config.toml
arch = "pvt"
horizontal_flip = true
fused_qkv = true
parallel_block = true
Rows from block 3 of a small image classifier, named by matrix and row number. Rows with one number belong to one neuron. Each number is 128 + 24 x the weight over its row's rms, rounded and kept within 0 to 255. All counts start at 0. After the name is the row's rms in percent of the matrix's.
After each neuron's rows are labels from the 100 images, of 14976, where the neuron reaches its highest value: "top examples" is what is common among them; "colour at peak" is the nearest of a few named colours to the mean colour under the peak. Only what is clearly more common there than usual is listed. The data: Sentinel-2 satellite tiles (TerraMesh). In brackets: how many of the 100, against the usual share in percent.
# fc1: MLP up (model.blocks.3.mlp.fc1.weight, 576x192), inputs 96-191
# fc2: MLP down (model.blocks.3.mlp.fc2.weight, 192x576, transposed), outputs 96-191

fc1.14 110 [117 119 145 156 144 159 134  91 165 141 149 122 106 143 150 112  97 171 120 106 119 106 142  86 137 111 122 127 122  73 132 100 142 107 157 126 150 100 126 176 134 140 126 163 139  81 115 142 107 149 159 142 139 100 122 109 120 127 152 122 138 173 104 175 136 114 148 121  95 143 125 111  96 155 154 142 141 136 158 131 162 132 115 160  72 116 114 119 123 161 114  96 123 142  93 107]
fc2.14 096 [137 118 120 151  87 151 125  98  64 150  94  98 109 101  99 137 130 137  95 113 169  79 109 134 105 134 105 136 128 154 131 126 159 139  96 100 119 147 149 125 136 128 122 159 152 108 149 113 137 130 117 145 100 112 181  93 110  92 120 121 147 103 153 113 109  89 154 107 148 147 152  97 136  93 122 161 101 143 118 152 132  90 116 111 178 126 163 129 118 164 131 140 140  88 155 116]
top examples: snow or ice (42 vs 20.6)
colour at peak: grey (55 vs 27.5)

fc1.262 097 [156 131 114 138 135  91  95 124 134 162 124 152 161 116 171 110 121 132 131 145 123 112 161 100 117 100 111 104 134 139 124 158  96 116 157 129 120 126  87 149 102 115 133 161 144 113 124 131 113 143 151 157  75 153 130  59 112 132 125 124 154 138 167 133 109 116 137 145  87 120 110 139 131 150 174 160 146 148 113  85 105 120 139  98 138 157 102 140 128 142 178 120 125 174 155 132]
fc2.262 108 [113 135 114 113 156 131 111 160   0 170 135 152  95 166 131 135 129 151 144 116 103 151 111 167 190 174 124 114 131 182 158 124 139 138 133 178 131 167 108 114 140  69 175 133 138 130 119 106 113 126 119 158 164 142 155 105 106 149 114 107 128 146 122  99 112 129 131  91 127 147  99 133 114 115 100 119 102 125 158 117 132 123 111 112 123 133 154 130 143 114 114 134 113 118 111 118]
top examples: crops (67 vs 38.9)
colour at peak: grey (57 vs 27.5)

fc1.475 081 [127  96 139 100 126 160 139 128 161 121 146 148 126 121 134 149 121 103 113 111 127 112 135 161  96 155 162 153 155 177 108 117 127 130 116 133 127 133 126 122 138 110 143 137 135 111 135 102  68 142 167 130 147 107 149 109 190 133 153 143 166 172 114 122  93 141 104 116  94 116 133 145 123 147 139 102  88 119 111 108 169 101 141 191 134 168 114 120 127 118 127 143  77  95 113 160]
fc2.475 102 [ 92 182 114 105 124 134  85 131 107  99 113 122 138 144 108 124 147 162 119  88 141 140 108 173 163 141 156 134 102 110 133 146  85 133 103 129 105 165 152 129 116 127 104 129 150 149 108 143  98 130 131 172 109 127 126 124  91 122 111 124 100 133 144 148 102 171 153 109 125  97 105 162 102 138 117 137 127 147 144 141  85 146 110 106 141 123 134 124 123 147 151 122 176 111 123 123]
top examples: water (84 vs 40.5); main land cover: water (74 vs 11.2); flooded vegetation (26 vs 10.2)
colour at peak: black (80 vs 16.3)

fc1.487 103 [133 138  78 108 131 109 128 148 142 102 174 126 145 163 113 135 129 145 102 149 175 141 134  85 166 112 128 159 136 130 104 136 140 105  98 118 157 135 110 143 168 146 140 114 160 154 154 126 105 149 155 113 147 172 108 102 126  99 129 185 126 111 140 156 136 134 107 147  83 103 115 127 130 168 143 169 175 124 129 140 108 139 129 117 142  95  94 118 188 140 151 112 107 140 118 119]
fc2.487 089 [140 119 109 135 137 114  99 122  55 149 110 125 103 127 127 130 101 139 140 108 120 151 111 117 127 125 134 146 114 118 138 100 169 135 107 133 162  99 128 125 107 105 139 130 153 116 119 120 150 127 144 132 142  90 140 144 156 147 165  97 136 145 106 104 126 129 140 134 156 154  61 148 139 133  73 108 131 152 156 139 121 142 133  82 106 113 144 124 165 113 114  94 127 101 142 132]
top examples: clouds (39 vs 15.5)
colour at peak: grey (72 vs 27.5)

fc1.175 079 [ 47 100 111 175 161 130 159 158 137 168 144 145 122 149 135 117 129 148 103 140 141 110  92 145 149  76 124 108 190 120 165 130 115 132 107 150  87 104 110 157 138 103 174 127 145  74 107 135 104 131 155 137 106 129  95 140 121 142 125 139  98 163 138 110 141  83 129 145 117 119 147 121 140 166  99 127 135 110 140  77 112  98 159 148 126 147 118 119 149  97  99 122 170  86 111 113]
fc2.175 111 [147 188 152 182 110 178  92  80 141 136 155 128 133 125 152 132 115  74 150 109 102  74 137 112  69 165 149 129 125 167 122 119 121  98 111 100  95 122 106 118 107 135 104 134  88 121 138 167 136 132 131 130 126 130 111 128 131 129 122 126 120  85 137 137 143 139 125 152 146 117 123 137 103 114 132 155 103 112  77 130 167 149 108 131 124 152 130 145  86 130 153 166 141 145 119 125]
top examples: main land cover: rangeland (46 vs 20.4)
colour at peak: black (39 vs 16.3)

fc1.145 111 [123  86 134  87 140 123 142 145 150  95 108 102 106 116 117 181 160 163 175 145  88  88 148 107  98 161 125  98 129 110 113 150 106 142 142 130 106 150 122 107 117 120 129 155 150 130 148  98 140 138 186 131 150 147 104 132 133 135 125  57 169 139  96 143 136 151 102 138 110 118 146  95 134 160 126 123 159 114 139  86 121 123 109 133 104  93  97 183 147 139 103 130 129 110 129 143]
fc2.145 096 [150 160  99 105 158 119 127 104  73 155 126 131  95 170 112 100 111 122 125 154 129 111  73 149 103 118 134 120 120 105 127  87 120 133 100 167 118 135 118 135 122 116 143 131 137 136 139 145  92  96 124 108 130 116 118  69 131 128 122 132 149 150 151 121 137 137  92 100 164 156 127 204 135 161 125  95 135 134 138 150  67 127 100  82 117 119 153  82 147  86  93 110  77 139 162 157]
top examples: clouds (42 vs 15.5)
colour at peak: grey (55 vs 27.5)

fc1.114 099 [155 127 118 145 155  94 108 114 162 162 151 141 140 119 153  87 114 135 148 106  85 120  92 109  73 127 170 125 126 123 134 148 117 122 117 139 108 135 146  94 129 118 100 159 119 119 126  75 116 117 145 113 136 167 130 126 145 121  98 152 145 126 133 122 150 146 177 171 124 143  94 111 170 135 150 124  86 127 130 131 127 131  99 157 193 139 143 109 130 106 154 106 157 137 169 139]
fc2.114 115 [141 167 161 123 138 122 112 128  27 106 126 143 140 124 106 125 127 114 116 117 125 135 149 142 104 158 112 136 127 129 134 115 183 125 115 144 146 124 107  91 138 147 115 151 123 150 170 105  79 143 118 124 142 144 102 132 138  91 155 120 107  94 154 128 117 142 124 125 135 162 121 133 169 151  83 107 114 106 117 118 105 122 139 153 170 145 140 139 127 130 118 157 107 116 140 170]
top examples: bare ground (62 vs 24.3)
colour at peak: pink (35 vs 8.8)

fc1.375 102 [149  89 133 103  68 172 108 140 141  99 118 132 161  95 154 122 119 135 148 126 164 135 136 127 118 151 136 139  99 104  88 131 145 111 113  98 113 105 109 136 127 132 180 155 151 153 119 154  46 139 120 149 155 112 134 110 119 127 141 139 152 115 116 109 119 118 106 126 133 109 122 134 117 106 127 122 114 107 123 158 132 149 135 150 111  92 182  81 104 115 120 140  96 141 139 120]
fc2.375 098 [132 151 141 133 139 134 122 142  90 139 123 139 155 157  91 108  84 128  93 132 137 110 138 120  84 104 164 119  99 134 143 118 110 105 128 131 145 172 122 155 162 168 147 149 138 137  92 121 114 177 102 114 140 126  89 113 138 141 135  85 173 149 164 104 131 121 101 101 107  89 155 169  91 146 118 148 152 122 148 130 136 112 125 137  70 120 125 104 144 144 125 135 108 154  95 118]
top examples: clouds (56 vs 15.5)
colour at peak: black (44 vs 16.3)

fc1.193 081 [159  93 155 128 141 152 128 142 116 153 148 128 108 165 182 122 112 120  99 127 121  85 125  90  85  98 118 141 146 115 166  97  93 114 117 144 111 133 112 131 132 124 103 137  76 163 136  87 121 163 172 151 133 156 120 122 118 105 128 132 104  98 114 139 132 167  99 122 125 152 149 107 160 101 101  97 153 152  82 119 143 129 166 117 165 107 155 149 148 143 115  95 125 170 162  92]
fc2.193 116 [145 184  96 112 145 123  97  87 103  80 106 135 120 136  92 113 125 119 134 120 159 129 147 130 141 133 152 134 110  96  93  95  97 104 122 140 119 143 142 136 128 129 128 100 159 102  98 105 156  81 128 116  87 138 171 107 127  80 101 127 150 181 138 139 139 152 197 129 109 134 139 120 111 121 138 100 147 168  98 174 115 152  78 169 147  98 136  95 126 145 122 146 115 135 136 103]
top examples: crops (93 vs 38.9); built area (91 vs 37.5); main land cover: crops (80 vs 20.2)
colour at peak: brown (74 vs 38.7)

fc1.524 072 [ 67 136 147 132 147  99 126  87 115 151 129 120 144 153 174  98 139 144 133 134 148 151 113 128  97 136 164 103 146 154 121 125 134 148 125 100 158 136 143 141 147 127 126 114 164 145 100 139 111 160 145 109 117 134 117 148 140 145 124 133 142 108 123 111 172  98  89 140 127 157  74 106 114  85 154 123 153 121  96  98  94 134 110 116 107 148 106 136 144 144 114 129 138 119 109 115]
fc2.524 089 [ 99 139 123 149 181 132 179 148  90 109 133 145 144 109 119 115 141 171 135 191 132 162  99 117 133 148 152  90 138 111 139 117 100 134 158 120 144 124  75 134 134 131  98 182 149 152 120 130  90 146 116 105  89 127 164 126 124 177 124  98 162 121 128 134 140 109  93 128 127 132 126 129 137 123 156 151 166 105  96 116 102 103 134 105 154 104 149 114 146 168 127 108 136  96 135 118]
top examples: water (97 vs 40.5); main land cover: water (94 vs 11.2)
colour at peak: green (29 vs 1.1)

fc1.526 095 [136 195 124 164 135 108 127  97 122 162 148 102 134 128 116 124 148 163 114 157 183 102 120 106 135 104 127 118 105 160 138 110 140 127 143 195 146 105 100 108 140 133 136 122 100 130 140 111 134 118 120 158 115 124  79 150  94 158 106 137 139 119 179 132 105 123 172 154 132 145 169 158 111 124 131 121 175  58 142 132 146 115 112 110 137 101 121 120  76 124 149 102 143 134 165 150]
fc2.526 102 [173 136 112 192 116 118 140  86 133 139  87 151 164 125 142 151 163 120 125 135 165 120 151 142 133 116 128 140 106 122 130 127 131 125 146 153 123 131 114 114  95  90 148 133 159 111 115 110 145 138 102 154 140 100 142 127 108 179 163 113 100 126 173 133  95 109 175 108 142 128 117 118 128 138 130 132 144  88 107 118 119 170 104 136 123 130  94 127 123 146 140  97 157 125 191  95]
top examples: clouds (89 vs 15.5); main land cover: clouds (68 vs 2.5)
colour at peak: grey (58 vs 27.5)

fc1.418 087 [137 158 134 104 125 175 137 164  92 133 145  86  92 137 125  74 123 140 143 109 172 140 113 142 114 125 146 116 127 170  97 132 145 144 131 128 160 140  98 139 129 133 140 110  95 172 115 146 119 109 142  97 149 111 141 141 110 108 125 124 105 136 134 136  95 104  92 109 159 114 144  99 143  66  96 109 166  65 154 139 135 104 147 101 105 126 141 145 133 101 113 119 115 121 124 138]
fc2.418 110 [104 152 122 125 104 149 103 104  66 124 175 147 165  86 135 150 126 152 131 115 114 141 137  97 102 151 124 119 119 146 157 144 151 133 102 130 113 142 176  80 108 139 114 105 144 180 124 111 161 146 113 135  85 127 106 145 110 139 118 157 164 122 149 142 151 116 113 130 120 149 136 112 103 135 138 129 117 123 132  92 153  78 118 130 108 139  98 199  88 145 142  99 115  94 164 109]
top examples: bare ground (71 vs 24.3); flooded vegetation (34 vs 10.2)
colour at peak: pink (30 vs 8.8)

fc1.468 110 [148 135 128 132 151 109 113 111 128 143  90 172 154 121 147 153 114 141 131 130  82 133 133 134 119 149 116 128 122 145 103  70 111 152  91 110 146 139 150 133 144 104 101 140 135 101 131 119 120 128  80 136  90  55 139 161 126 115  84 153 148 123 110 124 151 191 156 134 117 124 127 149 151 131 142 119  75 136 151 129  96 141 168 144 160  94 124 133 111 120 108 143 113 123 129 146]
fc2.468 120 [161 152 157 153 157 145 170 124 135 122 150 108 114  69 126 146 123 105 166 130 121 103 138 161 148 102 132 115 138  86 115 126 119 136 112 158 156 145 119 134 137 181 132 143 138 131 176 121 163  97 126 139 105 129 108 138 132 131 111 149 155 145 112 121 176 130 124  80 122 110 100  95 116 151 112 132 109 111 162 173 166 151  94 130 137 144 116 109 123 133 138 140 145 144 121 112]
top examples: flooded vegetation (35 vs 10.2)
colour at peak: black (36 vs 16.3)

fc1.55 085 [116 188 100 180 111  94 109 129 152 152 153 144 164 125 192 155 112 175  95 122 182 131  68 157 140 136 157 147 142 142 110 134 154 119 107 133 147 122  77 120 146 119 154 124 125  86 103 139 118 166 102 135 154  94 144 114 147 112  98 158 112 144 122 116 164 157 137 122 123 118 126 113 108 116 105  88 145 121 126 125 126 133 130 105  98 147 165 104 131 134 124 146 118 147 144 137]
fc2.55 114 [146 147 140  93 201 106 108 137  93 130 123 124 161 152 145 150 123 116 130 125 117 151 134 142 160 131 163 125 101 124 132  82 107 130 160 163 105 158 128 128 116 120 126 136 147 180 102 133 145 103 162 156 138 126 117 125 126 145 145 107 122 139 160 148 150 163 149 124  77 140 126 150 142 128 132 152 165 119 104 122 112 135  67  89 173 138 168 115 112 136 135 100 164 133 128 144]
top examples: water (87 vs 40.5); main land cover: water (75 vs 11.2); flooded vegetation (28 vs 10.2)
colour at peak: green (26 vs 1.1)

fc1.380 098 [114 140 136 143 144 121 139 108 113 173 145 123 119 151 164  91  95 161 177 166 131 141 115 145 117 152 138 135 135 189 135 108 122 113 117 100 158  79 160 136 127 109 132 119 111 110 113 161 130 120 142 171 125  71 119 109 138 109 146 163 146 129 129 111 154 148 146 148 139 118 120  97 138 131 101 147 132 135 138 143 139 110 162 121 159 171 121 133  60 120 141 132 163 141 118  94]
fc2.380 106 [117 134  73 127 127 152 128 141  37 127 119  73 100 120 141 118 122 152 147 131 135 112 162 112 105 114 147 133 108 127 122 152 123 120 142 102 122  93 143 135 157  89 102 150 109 154 121 134 113 100 140 111 133  78 102 156 157 146 140 153 173 146 134 168 115 118 141 122 113 116 108 155 111 147 100 138 167 124 155 159 120 137 126 104 104 110 123  97 146 127 153  92 149 160 137 136]
top examples: clouds (53 vs 15.5)
colour at peak: black (49 vs 16.3)

fc1.516 113 [152 117 126 137 121 158 102 145 118 136 106 161 128 113 137 142 113 134  97 119 121 139 113 118 127 128 148 111 171 153 152 115  74  93 129  74 139 144  84 169 131 162 133 150 113 104  82 125 140 143 150  90 108  89 131 111 135 120 178 126 130 131 147  91 156 128 134 132 102 116 165 152  96 153 130 111 141 127 133 138 143 155  93 128 104 103 115 109  92 120  96 155 158 117 141 120]
fc2.516 094 [125 125 149 135 120 127 142 133  62 134 104 103 108  88  95 123 115 133 126 169 117 120 142  98 143 125  93 127 115 163 113 109 124 151 118 166 131 129 111 120 126 126 163  83 112  92 115 177 130 111  90 146 110 164 160  96 126 145 145  91 127  79 107 156 146 122 112  94 147  84 110 139 142 109 115 117 101 122  86 132 159  81 148 125 125 154 103  84 145 112 146 116  98 104 104  82]
top examples: snow or ice (80 vs 20.6); main land cover: snow or ice (75 vs 14.6)
colour at peak: pink (35 vs 8.8)

fc1.266 107 [176 137 104 124 128 159 165 122 137 111 131 132 151 148 105  73 135  83 123 154 128 121 114 152 133 155 143 152 148 107 105 124 132 130 141 184 128 117 132 127 121  90 172 132  98 107 124 125 138 134 104 148 136 182 159 137 113 129 165 105 115 101 137 109 106 110 149  92 125 174 139 141 107 107  90 114 133  93 110 161 126 101 117 111 144 134 171 147 103  87 148 143 120 106 117 132]
fc2.266 101 [147 183  79 150 137 127 108 145  60 144 142 149 117 139 160 170 130 135 121 134 131 108 146 159 100 150 136 154  88 154 138 120 145 129 126 138 103  96 168  82 107 120 110 134 149 140 143 101 158 146 128 135  95  97 122 144 132  86 126 125 125  97 127  83  84 112 137 143 108 113 114 124  85 116  95 149  77 146 128 145 133 123 138 138 123 131 149  95 140 146 138 130 124 115 123 143]
top examples: snow or ice (68 vs 20.6); main land cover: snow or ice (49 vs 14.6)
colour at peak: grey (59 vs 27.5)

fc1.110 100 [132  89 119 146 151 147 138 139 137 158 143 160 149 131 117 100 154 164 115 171 119 133 123 115 129 170 127 147 115 106 132 147  85  86 115  98 104 159 124 127 163 154 149 169  96 118 124 124 150 168 115 149 110 159 138 159 111 113 143 131 137  76 124 138 167 143  95 122 137  82 138 149 128  86 176 145 129 154 121 131 118  91 112 168 112 166 158 151 108 133 137  90 102 164 142  86]
fc2.110 095 [113 165 138 130 115 152 108 163  85 107 118  83 152 170 135 128 150 139 133 119 141 151  75 139 126 124 155 110 125 121 108 115  79 172 151 143 103 133 103 124 119 132 153 139 148 151 181 145 100 141 132 155 130 104 173 125 107 146 126 118 136 155 110 115 156 141 112 139  94 112 114  81 118 104 120 102 176 131 137 124 101 174 116 139 129 115 111 160 111 113 127 124 136 136 104  81]
top examples: main land cover: crops (42 vs 20.2)
colour at peak: brown (65 vs 38.7)

fc1.26 077 [145  86  97 152 137  93 124 179 156 152 149 128  86 132 137 138 115 175 138  88  80 117  84 127  99 114 118 134 138 136 117 148 129 111 126 138  82 127 137 122 142 139 131 161 128 103 112  56 123 185 122 110 122 114 147 130 114 125 132 123 120 113 136 137 137 153 154 175  97 142 160 132 135 144 107 103 117 123 143  98 109 138 105 119 124 204 115 113 139 163 133  89 129 154 149 119]
fc2.26 099 [124 151 126  93 102  97 120 143  61 123 146 122 132 122 136 139 114 124  91 113 102 140 119  89 126 147  89 119 148 139 132 124 141 121  96 144 133 144 124  79 113 190 108 141  98 165 133 145 133 133 113 146 103 141 126 131  76 105 129 126 156 109 178 105 154 132 136 124  80 198 115 135 141 127 112 121  99 139 123 106 135  99  89 106 107 157 115 151 107 150 145  76 108 125 140 129]
top examples: main land cover: trees (66 vs 19.6); flooded vegetation (34 vs 10.2)
colour at peak: black (69 vs 16.3)

fc1.542 084 [117  75 141  95 129 151 108 146 156  96 112 155 104 131 134 141 100 126 127 115 101 118 120 120 140 141 170 161  94 155 114  95 141 122 153 132 115 156 176 162 113 143 142 111 152 139  86 168 138 122 149 116 128 125 137 133 201 122 141 160 137 138  57 131 107 105  94 125 115 106 154 133 129 129 128 140 112 138 122 112 142 109 127 141 119 133 157 126 109 102 118 183  82 135  83 140]
fc2.542 104 [126 135 123 156  98 106 144 175 111 138 135 114 144 140 108 164 126 104 144  85 143 138 130 128 111 135  75 122 144 119 141 152 123 124 120 132 147 128 117 108 139 126 114 147 100 136 139 138 163 163 110 126 142 134 133 110  63 147 111 125 108 129 159  80 155 129 164 110 146 100  93 168 116 112 107 214 141 139 107 149 161 192 120 148 148 119  82 126 128 136 123 128 132 178 119  89]
top examples: clouds (63 vs 15.5); main land cover: clouds (35 vs 2.5)
colour at peak: white (58 vs 3.7)

fc1.194 098 [102 161 115  90 121 122 113 154 127 121 108 110 124 126  95 102  53 178 116 130 150 146 117 118 146 101 152 143 148 125 101 119  98 147  98 139 166  69 126 137 173 132 126  87 150 141  92 154 128 159 124 133 150 124 103  91 120 194 141 107 147 124 116 126 110 102 187  82 180 104 167 116 138 109  80 108 115 124 125 161 142 127  92 143 103 134 124 131 121  99 127 112 134 165 129 118]
fc2.194 099 [145 116 132 162 166 105 130 155  49 134  92 128 138  94  92 152 116 159 128 121 141 160 138 107 109 106 136 134 138 147 135 146 102 103 124 138 145 108 155 137 128  97 119  99 139 120 131 141 120 141 114 130 167  83 140 151 131 150 148 169 141 146 128 141 124 124 165  88  99 115 120 124 156 136 118 120 163 127 142 162 116 141 121 130 119 113  91  98 135 120 140 157 149 111 141 126]
top examples: trees (90 vs 58.6); clouds (68 vs 15.5)
colour at peak: black (63 vs 16.3)

fc1.360 104 [166  91 142 154 115 122 141 108 106 140 143 135 141 130 139  97 124 155 174 162 159 125 109  94 115 159 111 104 110 127  98 159 141 108 121 121 139 154 142 130 109 155  93 130 105 142 125 170 163 110 114 135 153 136 127 105 140 110 101 162 146 111 189 141 140 139 138 145 154 105 120 125  98 122 133 124 147 120 112 159 154 133 107 146 118 139 133 173  90  95 165 108 111 117 134 144]
fc2.360 099 [141 115 145 103 110 151  89 121 111 132  98 115 108 122 115 161 133 168 100 141 136 135 115 173 112 120 104 116 133 133 131 150 114  98 146 145 141  96 130 115 151 137 123 120 189 148 171 136 117 184 129 124 135 134 140 135  91 167  89  85 157 181  92 144 129  82 157  79 131 129 116 125  76 105 116 148  96 145 138  72 144 141 162 126 130 135 130 172 133 151 137 139 125  96 145 125]
top examples: crops (70 vs 38.9)
colour at peak: black (38 vs 16.3)

fc1.334 090 [129 192 158 128 128  90 121 108 210 106  97 136 159 111 139 120 107 127  87 137 144  98 108 138 138 117 134 135  96 160 143  89 121 136 141  97 126 115 149 134  73 122  95 120 136 151 119 125 158  88 143 154 110 150 128 113 128 144 113 114 148 138 123 125  73 142 129 117 157 150 101 145 114 153 153 170 130 114  95 147 120 158 118 120 153 115 104 112  91 137 173 124 136 112 102 114]
fc2.334 098 [123 146 126 129 103 172 110 151  48  88 144 127 143 120 159 129 163 128 113  93 132 134 118 162 143 150 122 118 108 120 134 127 100 137 139 136 123 136 130 153 121 138 109 164 122 152 196 121 116 140 123 136 163 121 151 144 130 124 148 118 126 122 108 146 139 140 114 102 143 101 171 117 112  77 146 135 177 142 131 130  71 136 141 129 108 114 166 156 136 122 128  92 138 143 144  91]
top examples: main land cover: rangeland (71 vs 20.4)
colour at peak: orange (66 vs 3.4)

fc1.36 099 [115 151 120 119 108 156 102 146  92 150 154 112  89 131  89 143 146 145 132 101 159 103  93 107 160 143  99 111 153 112 141 118 152 136 145 205 145 119 154  91 124 157 121  77 113 122 112 167 116 156  91 111 136  99 120 153 120 146 114 118 115 143 147 136 136 128 129 161 142 156 142 108 106 107  89  96 122 107 131 150 164  67 134 103 150 140 144 137 112 107 134 113 153  76 101 150]
fc2.36 109 [128 154 117  91 141 130 122 109  94  96 137  92 146 127 130 155 133 206 131  92 130 119 125 151 145 137 152 123 109 131 127  96 137 127 132 143 131 157 169  88 117 142 121 104 143 187 114  91 152 105 145  98 146 121 110 138 124 132 110 152 144 146 148 124 130 166 166 137 116 126 184 115  92 126 149  95 152 108 116 118  72 120 139 148  96 133 114 125  76 133 108 124 102 175 129 118]
top examples: main land cover: rangeland (58 vs 20.4); bare ground (56 vs 24.3)
colour at peak: pink (38 vs 8.8); orange (25 vs 3.4)

fc1.338 086 [131  82 138 122 125 135 138 119 137 129 138 111 113 134 114 110  94  88  99 175 119 102 158 138 118 113 112 107 137 131 149 140 119 135 133 150 124 121 152  88 147 147 127 108 163 135 137  69 125 144 147 179 131  76  66 127 109 138 139 112 112 103 138 106 166  79 106 173 115 132 124  95 144  93 111 181 129 136 140 114 117 139 143 112 125 126 119 140 157 130 128 116 122 140 120 151]
fc2.338 114 [112 183 138  95 147 124 111 118  42 151 114 134 174  98 111 165 134 118 106 122 153 140 125 108 158 159 155 123 104 140  71 102 149 109 132 105 124 129 133  96 114 141 122 121 126 142  95 115 128  83 122 100  75 159 154 117 136 106 105  63 132 151 144 173 111 162 155 132  87 141 135 121 146  96 145  96 123 137 137 126 102 151 108 148 143 100  85 141 103 159 119 115 146  93 165 126]
top examples: water (78 vs 40.5); main land cover: water (55 vs 11.2)
colour at peak: green (25 vs 1.1)

fc1.416 083 [116 130 111 122 121  84 109 138 176 120 140 135  96 149  44 123 147 151 179 143  86 190  73 148 148 141 105 118 177 113 115 144 105 116 149 114 117 124 151 139 116 123 108 107 142  93  92 140 101  94 121 101 133 109 182 127 168 116 134 110 110 121 141 117 120 121 126 118 155 101 133  92 115 164 130 144 163 173  91 126  97 106 124 150 111 108 123 100 155 126 109 145 155  97 101  86]
fc2.416 098 [170 142 128 131 122 178 138 100 157 123 105 137 165 131 159 155 140 132 103  86 125  97 178 139 118 117  99 136 114 130 123 136 131 141 116 118 106 150 112 132 108  94 127 143 137 150 118 157 142 127 146 112  81 140  81 161 123 158 122 114 122 117 133 139 138  95 148 151  97 126 136 134 127 100 117 127 110 108 125 112 132 156 113  98 159 154 109 173  78 118 140 116 125 143 130 126]
top examples: clouds (54 vs 15.5); snow or ice (46 vs 20.6); main land cover: clouds (46 vs 2.5); main land cover: snow or ice (34 vs 14.6)
colour at peak: pink (34 vs 8.8)

fc1.278 089 [ 94 131 129 121 142 184 124 158  79 109 173  92 106 176 149 109 128 142 155 110 172 129 143 108 156 144 112 166 141 123 136  89  94 139 180 143 120 117 166 111 120 134 110  88 130 117 112 119 124 147 133 148 129 152 133 147 155 137 140 128 155 130 116 136 120 134 112 111 143 145 157  98  84 158  86 113 160 127  74 133 113 131 150  98 118 156 199 137 132 112 131 118 126  99  73 125]
fc2.278 109 [182 147  95 105 144 126 140 113  80 144 148 149  90 124 100 113 184 127 158  68 104 146 124 111  92 138 137 122 140 130 120 127 153 121 120 113 124 135 106 131  78 152 141 149 107 157 111  99 153 158 120 110 146  95 116 155 101 138 134 144 124 127 148  97 115 149 188  99 135 125 119 155 100 120 120 109 157 136 149 117  94 135 143 105 183 147 102 173 112 138 100 143  90 163  94 114]
top examples: main land cover: water (43 vs 11.2)
colour at peak: pink (32 vs 8.8)

fc1.261 108 [126 157 112 148 160  83  74 152 137 145 100 147 130 133 119 123 188 134 106 129  93 188 157 161 107 139 144 102 157 133 113 155 106 100 173 113 140 158 129 106 130 152 146 138 122 126  84 112  94 157 154 190 119 129 143 111 128  97 108 113 144 107 133  90 123 163 155 127 116 138 132 132 141  85 105 137 139 136 121 137  82 117  95 130 132 120 146 139 158 160 147 110 110 167 115 104]
fc2.261 117 [137 116 133 133 132 139 178 150 100 120 137 145 156 115 131 156 126  79 121 138  94 121 115 143 100 158 107 142  97 114  78 140 101  95 113 123 207 126 105 112 172 108 122 119  94 162 117 152 140 121 133  93 130  99 151 152  87 154 134 121 137 101 140 130 166 141 135 125 138  66 116 109 165 156  95 153 134 125 154 178 126  97 111 103 154 133  85 139 142 126 114 130 128 156 140 120]
top examples: trees (94 vs 58.6); clouds (91 vs 15.5); main land cover: trees (64 vs 19.6)
colour at peak: pink (25 vs 8.8)

fc1.103 079 [ 75 181 120 110 137 134 133 127 148 105 137 166 169  98 133 130 122 163  87 149 131 143 103 149 147 143 149 125 103 148  96 101 124 156 142 121 203 111 136  97  98 112 150 165 124 134 150  81 132 127 129 126 154  80 126 151 100 108 101 143 104 148 143 107 123 125 151 143 141 161  94 123 156 145 145 105 100  70 112 111 121 145 119 143 141 128 108 147 110 138 135 156 148 109 120 151]
fc2.103 106 [154 182 120 109 122 122 125 100 128 120  96 127 104 131 124 144 138 113 126 133 165 133 135 132  91 155 185 125 114 132  92 108 110 128 128 137 127 141 143 166 102 150 152 107 102 143 124 152 123 103 153 104 122  97 172 138 112 129 144 179 112 157 165 111 143 176 129 132 111 104  92 100 104 124 110 126 152 148 104 159  93  96 101 165 156  87 125 119 118 108 131 161 121 124 145  90]
top examples: crops (97 vs 38.9); built area (96 vs 37.5); main land cover: crops (71 vs 20.2); water (69 vs 40.5)
colour at peak: brown (69 vs 38.7)

fc1.172 128 [170 106 185  99  96 101 122 130 131 148  76 136 151 126  92 147 120 116 136 129 102 113  97 130 118 144 131 150 134 106 129 123 128 152 144 130 142 116 107 133 150 187 110 171 142 113 157 116 139  88  99 123 118 150 126 169 126 161  57 144 122 152 132 104 140 150 137 134 150 119 105  87 129 128 110 125  95 156  82 131  93  99 118  85 118 122 145 171 133 109 118 163 104 107 147  92]
fc2.172 116 [134  86 145 147 146 121  71 107 153 148 118 115  96 117 104 128 157 135 132 160 116 162 103 127 160 120 164 123 133 121  93  68 115 145 160 114 137 141 143 121 143 144 163 123 103 137 124 160  91 143 143 147 133  93 162 110 144 126 156  71 136 134 178 155 123 104 127 161 108 154 131 101  94 105  93 103 118  92 166 100 166 149 131 147 114 135  79 146 170 148 164  87 153  78  97 136]
top examples: main land cover: snow or ice (36 vs 14.6)
colour at peak: pink (26 vs 8.8)